python train.py --model="class-conditioned image diffusion model" --dataset="photos of plants, animals and fungi (iNaturalist)" --train_examples=77898 --image_size=32 --horizontal_flip=true --conditioning="class" --arch="unet" --objective="epsilon" --cond_dim=128 --targets=["class"] --num_classes=15 --cond_dropout=0.1 --norm="groupnorm" --hidden_act="gelu" --weight_standardization=false --widths=[48, 96, 144] --blocks_per_level=3 --scale_shift_norm=true --attention=true --upsampling="nearest_conv" --init="orthogonal" --residual_init="zero_last" --optimizer="normuon" --muon_scale="spectral" --learning_rate=0.025 --momentum=0.95 --nesterov=true --orthogonalizer="newton_schulz_5" --adamw_lr_other_params=0.00094 --max_grad_norm=3.0 --ema_decay=0.99 --max_steps=13700 --batch_size=64 --epochs=11.3 --lr_schedule="cosine" --final_lr_fraction=0.1 --warmup_steps=1370 --weight_decay=0.02 --adamw_weight_decay_other_params=0.01
Rows from block 8, named by matrix and row number. Rows with one number belong to one attention dimension. Each number is 500 + 50 x the weight over its row's rms, rounded and kept within 0 to 999. All counts start at 0. Numbers have three digits each. After the name is the row's rms in percent of the matrix's.
# v: attention query, key and value (stacked) (model.mid.1.attn.qkv.weight, 384x144, the v third), inputs 0-71
# proj: attention output (model.mid.1.attn.proj.weight, 144x128, transposed), outputs 0-71
v.21 105:529472580568483499483530467499491506434413471495450476482510495512556490433558516469506432400562536422478406486597487522484571474532566473512481492648388478535488470598587553482627498440513477460524479477436547457475
v.22 101:435390455299492575466472425515484467520480516563563448520421493507485476518584550490443475568536513491557460510546486556562558447492499495492433479551403473482606612498420484454501586541569656524460520503463542494536
v.23 098:577514528528461495414418406449528503490472507507528585526453429480515490616486552562562462493564491430597424446520519452442424462497539556498505547462496459492447484543520324426509633490549430445504556537498545440556
v.24 108:569517487549431528456518518501463463557515495491551421535499553531522461592552457529504568464462517519466495497493508476555512536396494580526565510466421536548564433463460431473507562507441503493519492560417437424557
v.25 102:491479412511458546627478543594549478532439394512510480534589469517532473503434460456333464461515585551608419515585513468524466537431506485499541530508554476445466462485465502521462538466525561547416515439528553495430
v.26 103:469515498567472484456464476499417479561590493447504556477554554490472396412485509601531542495496471479537549566520622480565406480548522563494542485596467523519532525422504321490488521440568539532479517459446510507486
v.27 105:497524492429487428458541582537445490485552508425495471539526442422540528570520461554539497586432521388565530453476491419526482450448613495583458506503519537512429418550522454636494513498532469470495562503440495480525
v.28 114:535488534551596455502477556567500508547444466460509526570479518439431453507537479570512496519461551456473534485518547448514466400451482368511460484557449495417572492473509446602450577509513541638519508525484481554473
v.29 097:544528499469508468479553446581537515483555497510539533535440468561392451445419481451465532527558494580459530520420450510385495560509483485398574490471517452447479555604469449533507477542575532561545373547477501550450
v.30 099:583428560519486470540430420503504535474548516547545511497521525573495518537520614496506482427499505544378534450472510543520539441591436487505462455517527445513430539400420537525513462461593548451580480501443493545417
v.31 109:525511409499479470580539512565477520535503533447635497433523477470529460505402526451439510528432483432533516424538540502525489490594422509453518510548508469550497580518422530531526408555491473461488480527522523453503
v.32 096:507456424542468454599510522515457486510508438496581590342450578514489525392444442502533523502529541513453485554568383461521502511565533590483457523451474588483411511437497560522477429501445499476540514504502524549443
v.33 099:486506549519492510430461535515426492502478503485488522547485484406466510457407481456420404531480483437570538535545476537554596639475558514523490548480433609543553596527436520499415508596531546419487409544508504543573
v.34 094:506617506523559639404466371498425527494603534532499463459526481482440567503519561387507554474513455399467514482480523459541540503472448545468421590495506590564461472438497476467505488493515454485403486544472545509527
v.35 101:456564488575524501533482498463555480610539528455441402533486543520468453465533510443532507500588452532486440539526418540468493617571543401490502606443491550491614521470493458507475563500547457491497499513523464513574
v.36 098:510444461553489456483442553551448459499485516556429554507566530504567492532471519454463543489386492433602547545493515487481420560637464463526498472564459557473451466537501587539623559432490497565474502447562546621453
v.37 102:537469504523451504472507487526462448509588482456552453461603479535435472536524488423531513532475495498477451531582483410435450494481561573500477493506371424498461536482493574575481554511459571456516538556467449578536
v.38 091:386565498473471540549516504504428561487493479520455461415480541555465468428481555445377499426419439509502572568472512515514540483542510545398569467474455518549500517491512546503486530570544371493527528491506535456460
v.39 102:495502606504460566497502400427492574530435480520532538448608445478530497443525585438456547505455562628516524476589541468442514549520518486537572499437453585485477474505522554493520586478430520459441492472501452543492
v.40 105:529441394490474451625536475508480477579506539539554495573551521473459448551520453503486461529450581475465582479425521441448576542569531579470504529483558450520552499422539375555486379512468507406506513465508516471563
v.41 109:543472595503416556532519465548454435606551490527476451556519473513489519376555463497466448441467518525451522429572530595581429562437528607540509451535442469513483494538482547502445423524435527562493551448430542480409
v.42 098:483530483502511461504469570483541496444486512473459473423537534441454506555483578504512518490457483499511462528457531450509431503464477570451533481487572557472546430536598511504537444521454460525545407491548529415590
v.43 097:573552496544471524401495501467469507496547533446458511517581459387537559488396545483533585466475563543450464603525545420437530508443590506596483460569508506446472581403510517607464496455511425456517471545449493589500
v.44 102:502511499495600561480501435539433495487510517491544520491520478449591487492503519607517553526543420549519490512537553579513468558439549361451517472478513583524584503455482570535463431501580496453533451518475470568477
v.45 097:512543507495533574568507577471458532531456414558496445451455519447489440535465465497544555496470538460518632448501464434500349501505493484554530456421590501547424466492510451548464551546451429513444461496591479426487
v.46 089:464613475606540552448570459557507452485506522521429590462457538549520482539481504582496619378416461483474488555564541480485472561491488478440490569465584484497517549496426555432546522387346480457516613447519470524536
v.47 104:426510566520506450527565466455570419438558445431660458412444577510592462494454469465464485526584509498489513507481509484517558511458471535415463546492475569489518458484490447518489504558505583615474508550456453415469
v.48 097:508439501466527517433587491491530600534574397443555397486536555531545563491453495517579538439494504554531507426513553544566550540446528406544537537545539538514466609415449470536570497553456531461560507541438562473539
v.49 091:466469402488502491505488564552426509388427503516437487461501551516438497461528540510458476506466401519465485462455557488370437517531500525464508593519510549518504464489473507511535497546535450524546533505514482567534
v.50 100:454425466395519488547506433459473449544550480536557617514487490542516438536551463462566377550411482503518488496519448509420480550542549547488479432449478455492500597489462566549532514535451493492488531513468552632446
v.51 102:580458491413394502492510601509517525494507468455573579570499528465526504515505514525534439523550591540532507461575509547518520328525495546473427450530459419533538488558559453434520520500534490472430528417630474457540
v.52 107:530463567501476553517460564514530514434542537573444508413543484545617463515503545517534512573485457535531370510501552486501399417502496426579570574445491511476530516434485519520535524490571550515458534486519514477508
v.53 099:504474508471494452470538402459489484458397431396508462533587530547531478456539498515546535504448367519468398516391535478513455458480552509598466484520569547420426545514590454505482516540495441526422544540491493531473
v.54 099:483465483556554426480473442460546561441499516439429483435498488415472541557423511512542500507540494488542441472544497459485473457495448532499480506479506507599418513538497550564418397568431444439511467499525486586473
v.55 103:447540485500490518483479549555540541506478574534437493460478538550544450475515513517477530503445520589447455392446532499425548439462494519540435444470415518450477510504573486504519487545460493546577473491472467472476
v.56 095:542506538467528511573470605585541590465368518497460483407467416492508499430487440464555493653533467473496544452554506432502488459454597485488474533419574499494471426480484531523519420440443504522502454466543449461508
v.57 104:541510516549495531596450514529476422566569451531542522490448445504556484487498527540561550545413509483447455578527477472545553465476495498464557551519516597696442446556462449502451507470488430526555581489448509524503
v.58 106:518453487406511502471502474479491468398443551528558529559459450467561468428490470413470562435574470586456559494502541501604504471452512547585450513490497485486448492592478546453486494503477548394561556547482527519578
v.59 097:420484533509562555551520416555430491469484494480540482434525569448544481514421510525454485550561652466471616489504383484443537471416490455543512639465466476496486482452492533458488521549509438523462487551512491604415
v.60 109:504521489528416521536522491487491486598429564436434532571561521586489535495477355472434573486482428497542459506403512506488406526467508485396502557530563549506491540535494478500545503418428504497510555501525463572570
v.61 109:552427483591448516434491573475442481544492546500584536520472462593513497497445566425407466532500524528471564428477504550543383510456480448466517517466472471537446587450485555500476456467518459491459440531523528394550
v.62 096:447474502458597532604526529501515435505490513441530463464509430545496603621435409513522487520389519476437475498483522484454489467548580424521478459444423546560512557534427544490520547429444586537529418514460417515438
v.63 086:441484477519450519507540480429551466507589500428568526581404462532554477497468413516496557468470571450519601469577512416422537507470495500531406604421469433552504501515501517605490535514579532480407511519508557499454
v.64 097:465516453470559464501524436499491493498521534507454504469517389456524556439515589416499417558528481571520534500536509495543408466503550420455543574475515554531432469438547507540476410439566455465598455501506554506483
v.65 103:451561433439598454468514590494424577446454477491397466525460460559439511461501558554455554597497529521573539522520481513385376512497495544541528440512461423513467577517545570504527534476434499507425493507517471603463
v.66 101:494485468498624467488544502416534480523423430458518510539619476521582512471390544560445472496494440502465487552578385507462525391481476557509598500520464478503499483533469498490526529522490497381550520573505520417489
v.67 105:495472526539497494540584457554554522533448486484494561449457452470446538488548576471656476497485524339570497542472481496508539528445512512498477465519461426403393489499428421510462480550481454547394440489487420565479
v.68 097:466540468448517540432383500552420483630474486462470602464424486445528498495517444463552560540545483413508463436440453591548506460528430495540469434518465494493485459551438506584382550526460493546475500479528486462525
v.69 104:514543530576498633476558583484458417560502419454433452481448515461490432619563499552569494547472507523486489540424474506450574364605522540498421544540573495506511533502551610438545510509484492442533457534459483565463
v.70 099:466470494523517548528511460434421553531519477531427519481503458524445658552502513430537493533600464488504569576471428549497471444555522537488498456512563482464513457432484488521545464517538519563485586504488497456483
v.71 093:512516628523521545510419444437457389504507502421537429454510539502476545445472451534454544485494475461485411441418498525617445540468536477498540609459520506448488575456528570513509535572553422600452442480472542560533
v.72 088:588557530473528524481512513519547491446475406488484606518550437510464443478539553458324519559484462498465567500438547479477570477479475521449515468566464506549445522472389369457588505489554536575528511503475589433475
v.73 091:527511430497493424525503525518535440476455485467546434580525468493499463535577519520536545522523527604522485491466497564525465362511379537445598459500458458547445479469502542581458441437442534557574486509499564516462
v.74 098:481456485588520540539569493549451576470501483572466515607406530591529511469455498529509435483483529539511499489471537576414465431437489581646521571472361401468441488418548499569476470432515388416499551528483496548512
v.75 097:535526463504474424507425530521465525535578516507466426450526457494575544510482476495491463486483482546456446589506596567476478481527529536479374448521525528461501465571521492487446581482571494446465477571557547550516
v.76 098:514507472485503535522510494452425548459530518518551480411526417420494603537479472392527505454535405538518470516571436463476512484402447585602476454466504397532586506490528399585522362597528427542554413472474549476483
v.77 111:514449608532459533462550495560468486506407542554520496497447506497532524539487546479464545523457465417540496437576620528478470580527502405515479604408544511478491420508540361461517505497604455543501577452525550460508
v.78 096:481520544484496488543444418434428427406462526498450439573565445512518454571526550550579483517526385466474446559500468540571608528452509491491554439404384467508503525484468538505431472543534571430459485574533445510470
v.79 101:468509511603379509485562429419506458443461546422533605413524454476556478504541511467464513536561482500537498529484557475402541517605517529525464464495590429475571459489516575482479423413478577574441517512501524508449
v.80 108:561463547507459483527496549524479506505443400488521480483504503437507529422468483525536460498504426487480457566595515496534501465526522583481437392463484446557536416506581597554477596465408637503539469470475580472500
v.81 107:521494461615443514461442535499536471514547504470484514524574461463526480577519458467506495521540498554509562502427536479487536490446411510603529506512546540550422492465421545517487428460389434544457526586475456590369
v.82 106:415533468460460458519523434550537482535463455546453555373502367571475489435497530513547592443465445464450535563470508496452474603471589562511502525411518462496532568526433568514488480516602455566543439468487557444564
v.83 093:442516547485526480511502460537564587491561474483440441433543530519515543531495546527393483557467473459502530558385570535526391471552506520550507599526552454504519467485488438590393529518574478448512405400403491586407
v.84 099:519471525530528579508395442538526518491477410498527488554546534527583588440520485505539588589523429429546620564565487432637463469494484472514480498463498545576495531559502493559547510494456403493567462481538478550476
v.85 106:507589406551525538577461649432510526553511492510520414456484492493482446501450496559467473434594454512427490429479470486458432571565462580436520512498463432486428405532527551459467549465574496571536573481481508527514
v.86 105:555538484460590543427481520582517467516565485536438494443565467485484482486501479498471531485450516450481418525511471571454448427526481492534464528457509470561487452515432613496491504518535468612505473509418496532514
v.87 100:535517453522500551525508427481524435550506557666491526432451494447507547555555548528536441527376564471462487462481585516503502554523503549499535549436500444642540446477498602487536442605512536502474456488487461530431
v.88 096:410530463466547469440499524543514561561495497531465479592563511409504525450491553551560436543395514424462412498587483508401424471535489439483472498485465471501546487442469423471527517473480469579573516526457423591492
v.89 101:531514495538427553432496490515540507498555517452496448388599543469438558525558526501434482488498443452538555502552453559528520484453453607494558530480533386595416481423575548490376644511531447505457439437523459506539
v.90 100:505483534425541474513499486422452449440449496526503563598539435450494516506478517543528513503485532471451513514607512542501548484564525565506520538526577437478508518463613394513466494521481515460427488620526468447422
v.91 103:447459568438455543577507527462508453401518489446467539532407445533580502450550497494437535526467438470535553532484520427548480549486517434484473536570396476625506490562546506628495511500501482569473537530506443417630
v.92 103:486533567457514476484415510498440606526544511417543449496519486479513441469537522477467414538559562609593477542499438510492540475499514474546549541546418521462537461485549493482424518501401579557539551449553491484492
v.93 094:503506429485480421476453530474505424610479436544490479442591577474467443389542501518522451460493471597466596513497489529406505466535623485540562515480599440416469581454462503460454457415509434498455438569545470485423
v.94 104:439529563526505476490475475414508602578475544541497499523431385500538521584506505453473440491486425556445525448443604494516512514568516566454566488545409533523422494380561508523469541510542484455455476525563490488475
v.95 095:465548537476508600577497424496569461490530409482329497592516489565499506462483505538530529437447565479486529471503549471404545520552493552552588595458425543563418434435481604588455458476472473553455487482430460447528
v.96 098:531572532420446529481550408384560450512510498503494471558566460551516523452521432410566498434460512437554573522408489550487418507449446595524474522444500458486521513525517486513429576436424491502521478491535575656516
v.97 101:523446508449415501511439430525486517518528478502497511524459584490480540561539484414507462466456504439450527484571511393487419457559545479419520533543382468526450574537455450534476581506589539410494539491450462540551
v.98 103:575489482483525447529529534487418506464563568522563521515564445477437464514531571532593433547452581412514587424504502549531473537427482545500522545449496493449462445531471516513534465487437492522438515539491510489577
v.99 093:472499487416503464549566525377492499494473534569513473508495527558520536480455504398516557452559532608394563583427538462511524534452504490480478566519483543524424547509478586442487571473468535470464461477391600532528
v.100 102:397539394513465591580493597538480479566484577467455581526435486539424466442549549555472506525493492518508537529526510488402498532634457583438446492430444472553438451545410487547493522531489501543504489434425520516501
v.101 092:596533434510454575440415440565525520550469430503521512510471567449421496529452532520531445545560515507542488529570533555435482498476483573470506478492413449542469482537496550496562524446521490543474547488577502559413
v.102 106:527570463481570539444486613473495418465456503459490524500458456630407494520519501490560553526554498491563507460464426450506475419553606500558399549526547545432447507523470547531516406523601448510543474498518546454533
v.103 099:490517403524482509462427422434518564496598536491506541617528472464492494521446544486512396619473468640438553564486484416585481545458531477460398518523437496491454477481479465507523538517521458479489484517641410514551
v.104 094:498552435427446550457483524498521516483422507532510429521575520629472507530495448463516537431575454601483525512595502553561463487445523485516524455572415476536510497461583354423547520394482447492574451508460523435456
v.105 091:562561553496485498494452459504564433483455435500544524524477521520454447459511489610552527444513471521493511569592487541569487484485564427587474492477477553491447478494583553441556451504489519585493460415446508536611
v.106 102:485483513565501447429537493521445572518574395484453536502580520547489417519445477458548548466528486532500452472409476541613503437440569510448485555485389531471462519508418515587553445557484491500388534506491633437577
proj.21 101:468527446476466510450416505555472427517447556505533515544465474505490602541423468469464560571459436603464610577422518489496426470494513540548482474392564450471590544460414477471393466526488557586434455486486500505527
proj.22 097:513603507686541437569517526490550504516519474430461473465538497524551425452430479451481473496480478500483454425528472437439436478480500548463497593360615559514461378471558436501452449470489350503543506546506466464503
proj.23 097:462490445500550500629565522522457517497517475554417480440492557438477519422550398522520508524405521547426490537470454524524574512480397456503525520525503535503528525447514566542474413551466613546433425468504471509473
proj.24 103:513608517511521457538481455487534485457518460442496450510533476464470558401394545406507424568564474483490432479542508512469566468576513420436476521537572491420446488525554592529519493500507444562544523455508537557510
proj.25 100:516506547471551454410630424464480538497554552510471535421408566550515558492541498557566542573437435503395571445480506532399494524554468463531475455488505504469590542525502497493503535377504501414576522594453447462535
proj.26 105:538527486439501537544576518543496534447416482547481474461470470449521649551442394429525459529457544461481484462488473563406528539433502417451466503424518546466488476495543497476435499443403442505460562468553519483451
proj.27 108:478431478580465601494393461520583506490442462520579518488469552532481494498478589433382554400529444571486438503534530536505507561552489465368573483519547464515492640484489557404514456454517489548474399544496523532524
proj.28 105:458493442456459597600507499468506531488553597547517509476488492639571500513428546484545527485540460499520545510569541594489521543580520543488540543397542561526422467545473508424554448513467437428460445535494641474572
proj.29 104:463476543566528556548463486411434493580458578497463452448526518494578555514552556523468553511425568421515500514510508445523540476563583513574412469537441546617514477409491515500500514488458438452463605463502496440528
proj.30 092:443555421434473488460540626445498457490481491505481436520504571425457473448496422584499483492540488495575449495530476461476463483460549519463531577520431535497511451599607462491484546582447536517464506531570428467546
proj.31 111:498469606435480594440493551419573528516552464540425518551464538585424527516552439533505468470570561632516445494560514515482499447461621472510494454527441572498468430491587506502432504480471478552594416451479497558482
proj.32 102:462454543456480555476605530457481519559497604502481411496508495505429471543527520474499510462504486419555523474396621580432529469388459434498492470569555449509487528563431499520523578515560514523421474511454490380579
proj.33 098:497460485507477483527537499500583514452521509487494451541433501542532525512567498556602557480543492565405475461422596431438371443440510466532541460493555449489472384429541483500645489419492454554483619431481497462400
proj.34 101:496421482496463417532522540498568471456451498455550560532517520558498429511466436600594480520433426621498463508498466446459480551505557481445513497454484435459520533505472525515477460452486525509606533452432515502483
proj.35 096:534486571509439448478473463525471480368493441576565604468506471513468413488458523562434518471414523535446594487529552496463487510471447601534596496500546441532455501578540495526536559523464571484512512540458515469492
proj.36 098:498561558468488582475435492477481537478467587468582415515465459556486524475464516476571511514564454470440466491555427496595567492402521477514496471459539475517524485438546479507389439485467460477487495510516491498575
proj.37 097:470524417509541507561500495538494529496457561545486572589450458497487505488522550499579503449487506458566534504450538554538564486565422415440522513478524552481472371560441450483485379452518456482455490407491541453495
proj.38 093:539437543460475464473475438463544423451472515507523513553507439419565542555547474520584430528524433499472449383509411487515520492458414503586441504450485447442535494471522507536490464391460514517437480491507569541564
proj.39 100:479509445521515517456492540572505509437567419463452445511386543554506480513449465491493387498538433347527483476507483492551553478495537565464476488606462506510438465506481459463405402475568575521557513533480587474503
proj.40 105:484544565451529587375531438473472485428515499430516433496390434433520574477487522448473548489528464538468445553498524556471474456426452424516511457558486540435585523555394588468464624598493435523544415536508465537487
proj.41 104:465448376485555455388491608482516501416541517451479461480500478486457403609390525536505486470532482499442487491484498397517557469571492399415525525439538469433560512426569445494488528519518444525492493491593513487504
proj.42 100:430538504473509527513581371518479421649523419548522489449505468502532519494517434502501500533486598482431437544559499536512522446509542503568486518535365423505382543527481613536526532486538554487431538537453506538452
proj.43 104:483401475461516435521451552537508464488563411522518495509438591539449451472610463498508472526519392463524532367520459593478490432585428540378548572524472522520573458536455477426521453586517511503526539431526513430502
proj.44 098:558443560507327466557438548469584489546416497503447444424441500473388461484493573438465466508472555429425533494502410475438562476537462554583495484541441415471485477568490467529537535484505477467516568501518462469514
proj.45 104:486486462450458412456500393517536487528534517411562521556546552524515541499452544509517528522538540500435366534467508559498645490484556491438497557512495479439568526480477525483427501419517525441481496482391572486508
proj.46 084:510452523433445477568516513408482557504473527473594383530573467494471493467494491423546408545489577473523528513432512507561414453532522559552486427528454550468434487520544495541515554632633523558523435555479477506473
proj.47 096:582476448529539491436361504584410514541458542562451479518546411503439524511505426502486467468368541499494436463503532443502502514551511517614565447485527432521582459524466505513516522468493465410542405406508602515543
proj.48 099:519571515526470450552398557482444407416432616504480577551467425506499440485571453488416468519411400471485467509463514470476485492575466580453533420496475442518522445546517515483415508386586413548437508468564460521470
proj.49 093:541492576508406493510455517466569483563578502426591507506483475529546522501465455506539534506419554480488558564553426434577555487567394508562511434437480410475505412548513507542517541467461492490474424476470494459561
proj.50 096:581524559524588571484471570558541579558385513474471417531497446477455488415506520500476614439581517457496490462457534524519537523509434422598535519565525564527518382532451422521411477469525537490523498505504468456513
proj.51 110:491562483542587566492437377486420477499552566505373460455534479506488481491509470525434521476532401505525476503502490453527492641433439417513526556472529618442503549549487588559497480503458513561570524535439559524533
proj.52 104:491552513509524478514467414494447545613458449392553507518444532519429541531566437504507446411496513472517635466498468477475580557488549554505462463536456504516586502536553464472460449466397506498522475482482535583517
proj.53 102:505508544563453549538522540543451529548557597548536538482478508558526493543468533455492575529596590508462565496552500484475532541532470541365502563495382422536533441508464548472455465492521523488517492526540515518551
proj.54 102:457537535448453542485391549523494437599494386568536547514518531600578487431507480489483517477445416495482573507486481529504578511526495485494529467494460468509552442423505470504519477386580540509545469484471513452493
proj.55 098:478428501535563439554468509390464536501546454451606519521531504490465522574497489534493511484528514427531534585506445472543423553507507426442552579597550458577533499467472530457466482438492465472492585555516571551507
proj.56 097:452513539534514466478517465368504448497484480522531494565549604540421520567498522605474515361435555554507520552513507560513586492516406561473562532568454528526420563483513509499498538542494521453530412476455533522498
proj.57 099:437486529548498419435534549479555614485461474418459584481539605496433541540456459507444465486554502499453485398483581514498424553514421438493483527433509433398484538403480516511553508517540518535493465521583530522470
proj.58 107:587498466611476414523514511505463438565593473458460504439544545517473537520447486614467485458518469456498426490475425556432510531633541456433483509550496569491528534528514477565533506532495390607423536520498464391485
proj.59 098:511509543521494412486447579476563479512530529545475513530512427585489486529548561418539480440505405518599377565509533477541497555561504582508460437577523469513511503548495512521505493348502562432466563446499472467542
proj.60 104:484476541492498491456449454502564586392528438535580491478485463507487456492516584488544473481577563461351518501623517454561505520529451522476532517451461438591546515535528511530506498554542490499548428488510481562439
proj.61 106:432498504480492498469534435516520470551435510468449445504543494426535498518511438582495564415543473478536407594504479483431593468562549587536523451568542534516559436544467446515586545498478486487501578471592516511422
proj.62 098:519495519587474432478548613528490564496453507545462496488438615417509408421549525496512506488576541533500527430533483577615587563517525554468494527522544430413487433474557511499529520574489511437489515546516546461517
proj.63 091:576448492464568516516534471532464465525430449529478437421533551506414469504566566494492465531525467573400403533428488602572520528416477550464545372512588549481517494489438489407476524489347518468589493508519418421464
proj.64 106:501531484558438530504483532476470461492510435469493453522473563527474463472541450487543507418467508462445438477385485490494539529427460556481462423525502478522546523518485452477497576591511576613447506508429480522545
proj.65 102:526431566605498520503474455516569460504541509510599499501467500408494414603481510498563454398566499430432486440490490448595580455478500484464532573416573477493470444438468448483458492527500491503523468518478584457490
proj.66 099:478510397494424589528558466545539545482565573526529499488414551462459491548579452434463552581478552445608477498516629538512490515533576543522464520494425568506515482520544491478406459480541550473492461435474449534504
proj.67 104:505471468572492499443456573469492532483548530567519469584488580534469443524478496466442526531504448600523470427497474640528443515589523483553563547490526567565630561550577543518585483400522602494603548567505561462608
proj.68 100:511503471534536520572646408500472527455502477445532401530605542590410462492505585580551464494457503538480557526534552391511596528542538538500541517501509481481472504501537469477589472491497586435505478629479420523495
proj.69 101:514449519391537476539431422607519556469505538534534564503480475492518547383473518494449490462526472525551534443526479440549461623449572443495605438507543423607501444534533456597469494547495489528460527476441536463475
proj.70 103:513511520498432425483425439498581457499475477437456488577473471447567330461414438629439457442472497478524483427512457457551502520520481449487521543481544455587475569555517531530464513407453545444483426460487520581484
proj.71 098:527560505453378503490569574525516503523517524548436531537484463520504509536573565481514531502552550533469534528503479533392542506553473502517496353527423524549551467564443450513524491493452538457582496517531455416562
proj.72 087:462496442528436461529480489503455549550473591515535422559481626486532566545445350449627493415565494473528511486523494500483438453451530511485446550557551414487590592455572581504473504470486487468465478518495433531470
proj.73 096:402419532437467476472505485500473569429544521573522530462498481532507531520430543448481455450327526427497516517497501457491535557483543487484436501562515466466547522496474507465514454536569543401456542510487396521523
proj.74 095:522473475460473530482463571414570472448546517496519471450508511379434505534555533485510592487514462470450498531536459481591449525546511346409512398477501555501484533491532509407521476529571602528463472509506518576527
proj.75 105:465467563471480481470491465503555471471469495458516566549457555501452477548529433561497483510537493524507481344517453481467464486432506488498564545548580480557471480436466483547563424466469470484571539453441462472467
proj.76 105:488564483486428425466414501441517408516454480476469482558433515554534418549530518510439491587466600514542544471464549532477451472608486480508486507446417573441436497529471581397476558389411604490470544518566487505521
proj.77 101:496469412471534499546432492483493502494555428427501489546633499501433504418475505503574476440580525522483510550390430451446516474428472497537502420518530518496549557522471583525453553466403529535449336469446455453523
proj.78 105:520478475535456440473547585530614535560569503486506530406535470467445590494499451511499527545501657533515535435589604463543465464537467481514505541601541569548499467516471466551517512493472509528458504446513518468485
proj.79 105:496417521406570515478521512536535488531541464621393468569511542521480526473514564505541503591434492410419511461448454513523429413471480512454523566456456539506404543515508433531506525611534471484451474493376494490588
proj.80 106:490485459550495548443490421560607518494603557554499504560486472598532420492545543495467600585417549504479500446427471560479521515512454414525521550621506574459519610514442467503462456546536414549437526498489478553512
proj.81 101:471485476413492538559531460519407506504452533547495473481422543470505565386532516529510508562477509498548483494605457532514496594512567501411536529570448481480527502539577472511537598569612495537509473449558595519597
proj.82 110:588415505497519486471425548416497606478530558428522479578547634539522412595448506474526403624495541506593520497443485504508521377491470492468502497592485544559391482405494485530425571540418561453466569543469455541463
proj.83 095:576459522566463493484432542477389476484528553533490526579479449472422478459488489449544514436512530528533490414521456530393493533444481448484528432533487527477426557554555524397635469537475579577482596590531459419535
proj.84 099:494529444572551369516521609484527457457483482570513436437413502472443478521566515520484444482500604591511472466463471523451549505469495584558451460620488432531505493512510495488470476459575558438510591495509541486507
proj.85 115:490439514434534475390551414471464441457425514433461530556535568474586553476572545447523553511388581482578513515538541613534548462482576455535542470495486573474516580516468497480610478543454529451461438533529515444469
proj.86 100:469486550499481430566440480410518524525490559490527490505464554500477529502463487533564491454502473505512598459486437439602492531528568561544505430525468541513537524507508480512560527490439468385466538563564573454480
proj.87 106:448531551518486471467442612502496548510459460450564525514518421499443389506448435509499498512588542580502516605532482509529562429529460516463526421555515530405470580537526438518463530432489463481493521498501486499554
proj.88 096:557480503592425560555521484456514400401526486479535470453464488531458532556539526521497539502541467480510547526406476430532517460519593568561534496470538509448494559485455571483495539559553544507547543454504543476544
proj.89 099:452492468469551479533470532447498493495522465583512537544455473502567393519402391397586516452500542491471509560488527481527525497579465375540490468477408593415586474569482476436567357482476574591472513513442549490519
proj.90 102:565449503530398514509523487553505520584543482540488465435475563486515472428501498525513500525473537535551479480399500503546406480423494501559522453470446505523498454593466653531565547491510463542564471370442481484593
proj.91 097:616554465503550406424501533498546541580477577604515492431555510499438516516410529465522497409515513558430486501523490561519561493547476577466523588442570494399440533452384465445441484490541484500548497503556526578476
proj.92 107:535454476496521534549570499485589430394460500535447488444496593563526567485485495444474567471468533431439527524578569540470478523476473481433397507368423521501440538502374490544554505460589506497421528508497531532491
proj.93 100:535524495518548571547463463502461497449505528414482599514442434567588551624428477477546555473532458464574417478493497548590483530466379522394452501540460558609518466531520518510499558553489466459500538468417548458543
proj.94 106:522486456446538608557502514485480470460497470441461486511619521477433417439467438587506569536522526399495439541574513474456493482430521390434457507488598558529575485564458490492608456484497514564523548498416524521572
proj.95 092:526437448439496443419483489451461527449464632533620448421524501431559510490490539443497490628587488481535455579421481537617472426463436540434466422536540510477545476522503491486522475488572460474528522475547450512511
proj.96 094:472474469589537490481421436528448614464450472540536554494430474412483451532504514578466408572506527510436419466539466438521561484465541402507538497576473501568500545469515488452612468588580565503518573465440472442509
proj.97 099:453469499513533461546582481429506546468416449447549492485531467487562481475446463598504556524524429521617448529459487597529540547435448562546504498426507562581497465571497446463505469486413459486499477487569547484478
proj.98 103:465476579513444528466501457434578545572477446502467582498511551532568553409443422512414523433501470520473479563524470478550558531623533523457460478527481499538500539467505444477430521437529491555531522457473511491480
proj.99 090:502488477517488522506528459590573479527564546447514480449493441470531510568574545590465550512436500491601472465541528562514516488527526534454523467470494430500552498493511454564449442553601463475505475558645342416510
proj.100 100:530494572473495479412560494448593502527499516526608432485522487577568489534476438494480543506488490448529400469439486528515454488373529452614533565550538477555522471397541520467525421460533481471518539564586517465479
proj.101 090:375474480519497475525594542399450470562587480549515523499547453568587488507590451513502500484481567446522542538508520487603491501578564422499513518451545561536501445413551459511471459516453559469446517555389553499527
proj.102 101:472448567488404456543501371457507519523509522469526488480530535388529533422495525482435498482504604509458514544479654546447467542457433476386536463496532475575521590485471492500475557526508529513498524556513462482512
proj.103 107:496513461504486486543543567539424475546369407510539458457447459508541490467487464503458537435506551419541482445455440571445509487498512533510582494497562457528531474462544518500367464526493559506516524490351563531480
proj.104 098:467496554582520462414516433464443526518554507456554517377507446452568454497493540512445466514510596516507467450467502398475580572496531530458537506480583615467490427559499586539447493612455576496441466510528500495487
proj.105 101:445459481532516543445607512450437473500555517514359423466484563470550551494555546436512552488515602478587498477450492501445503430511503538504594513500494463523547480553436506493528505565480476444489444606588442418496
proj.106 105:522559476470579601560445506559522411520460550529500427503420534522449531505589527570517489484497482477532513498528571474487497547546487568492504463580500493565463478472531434366441471452527586464560445535526382506525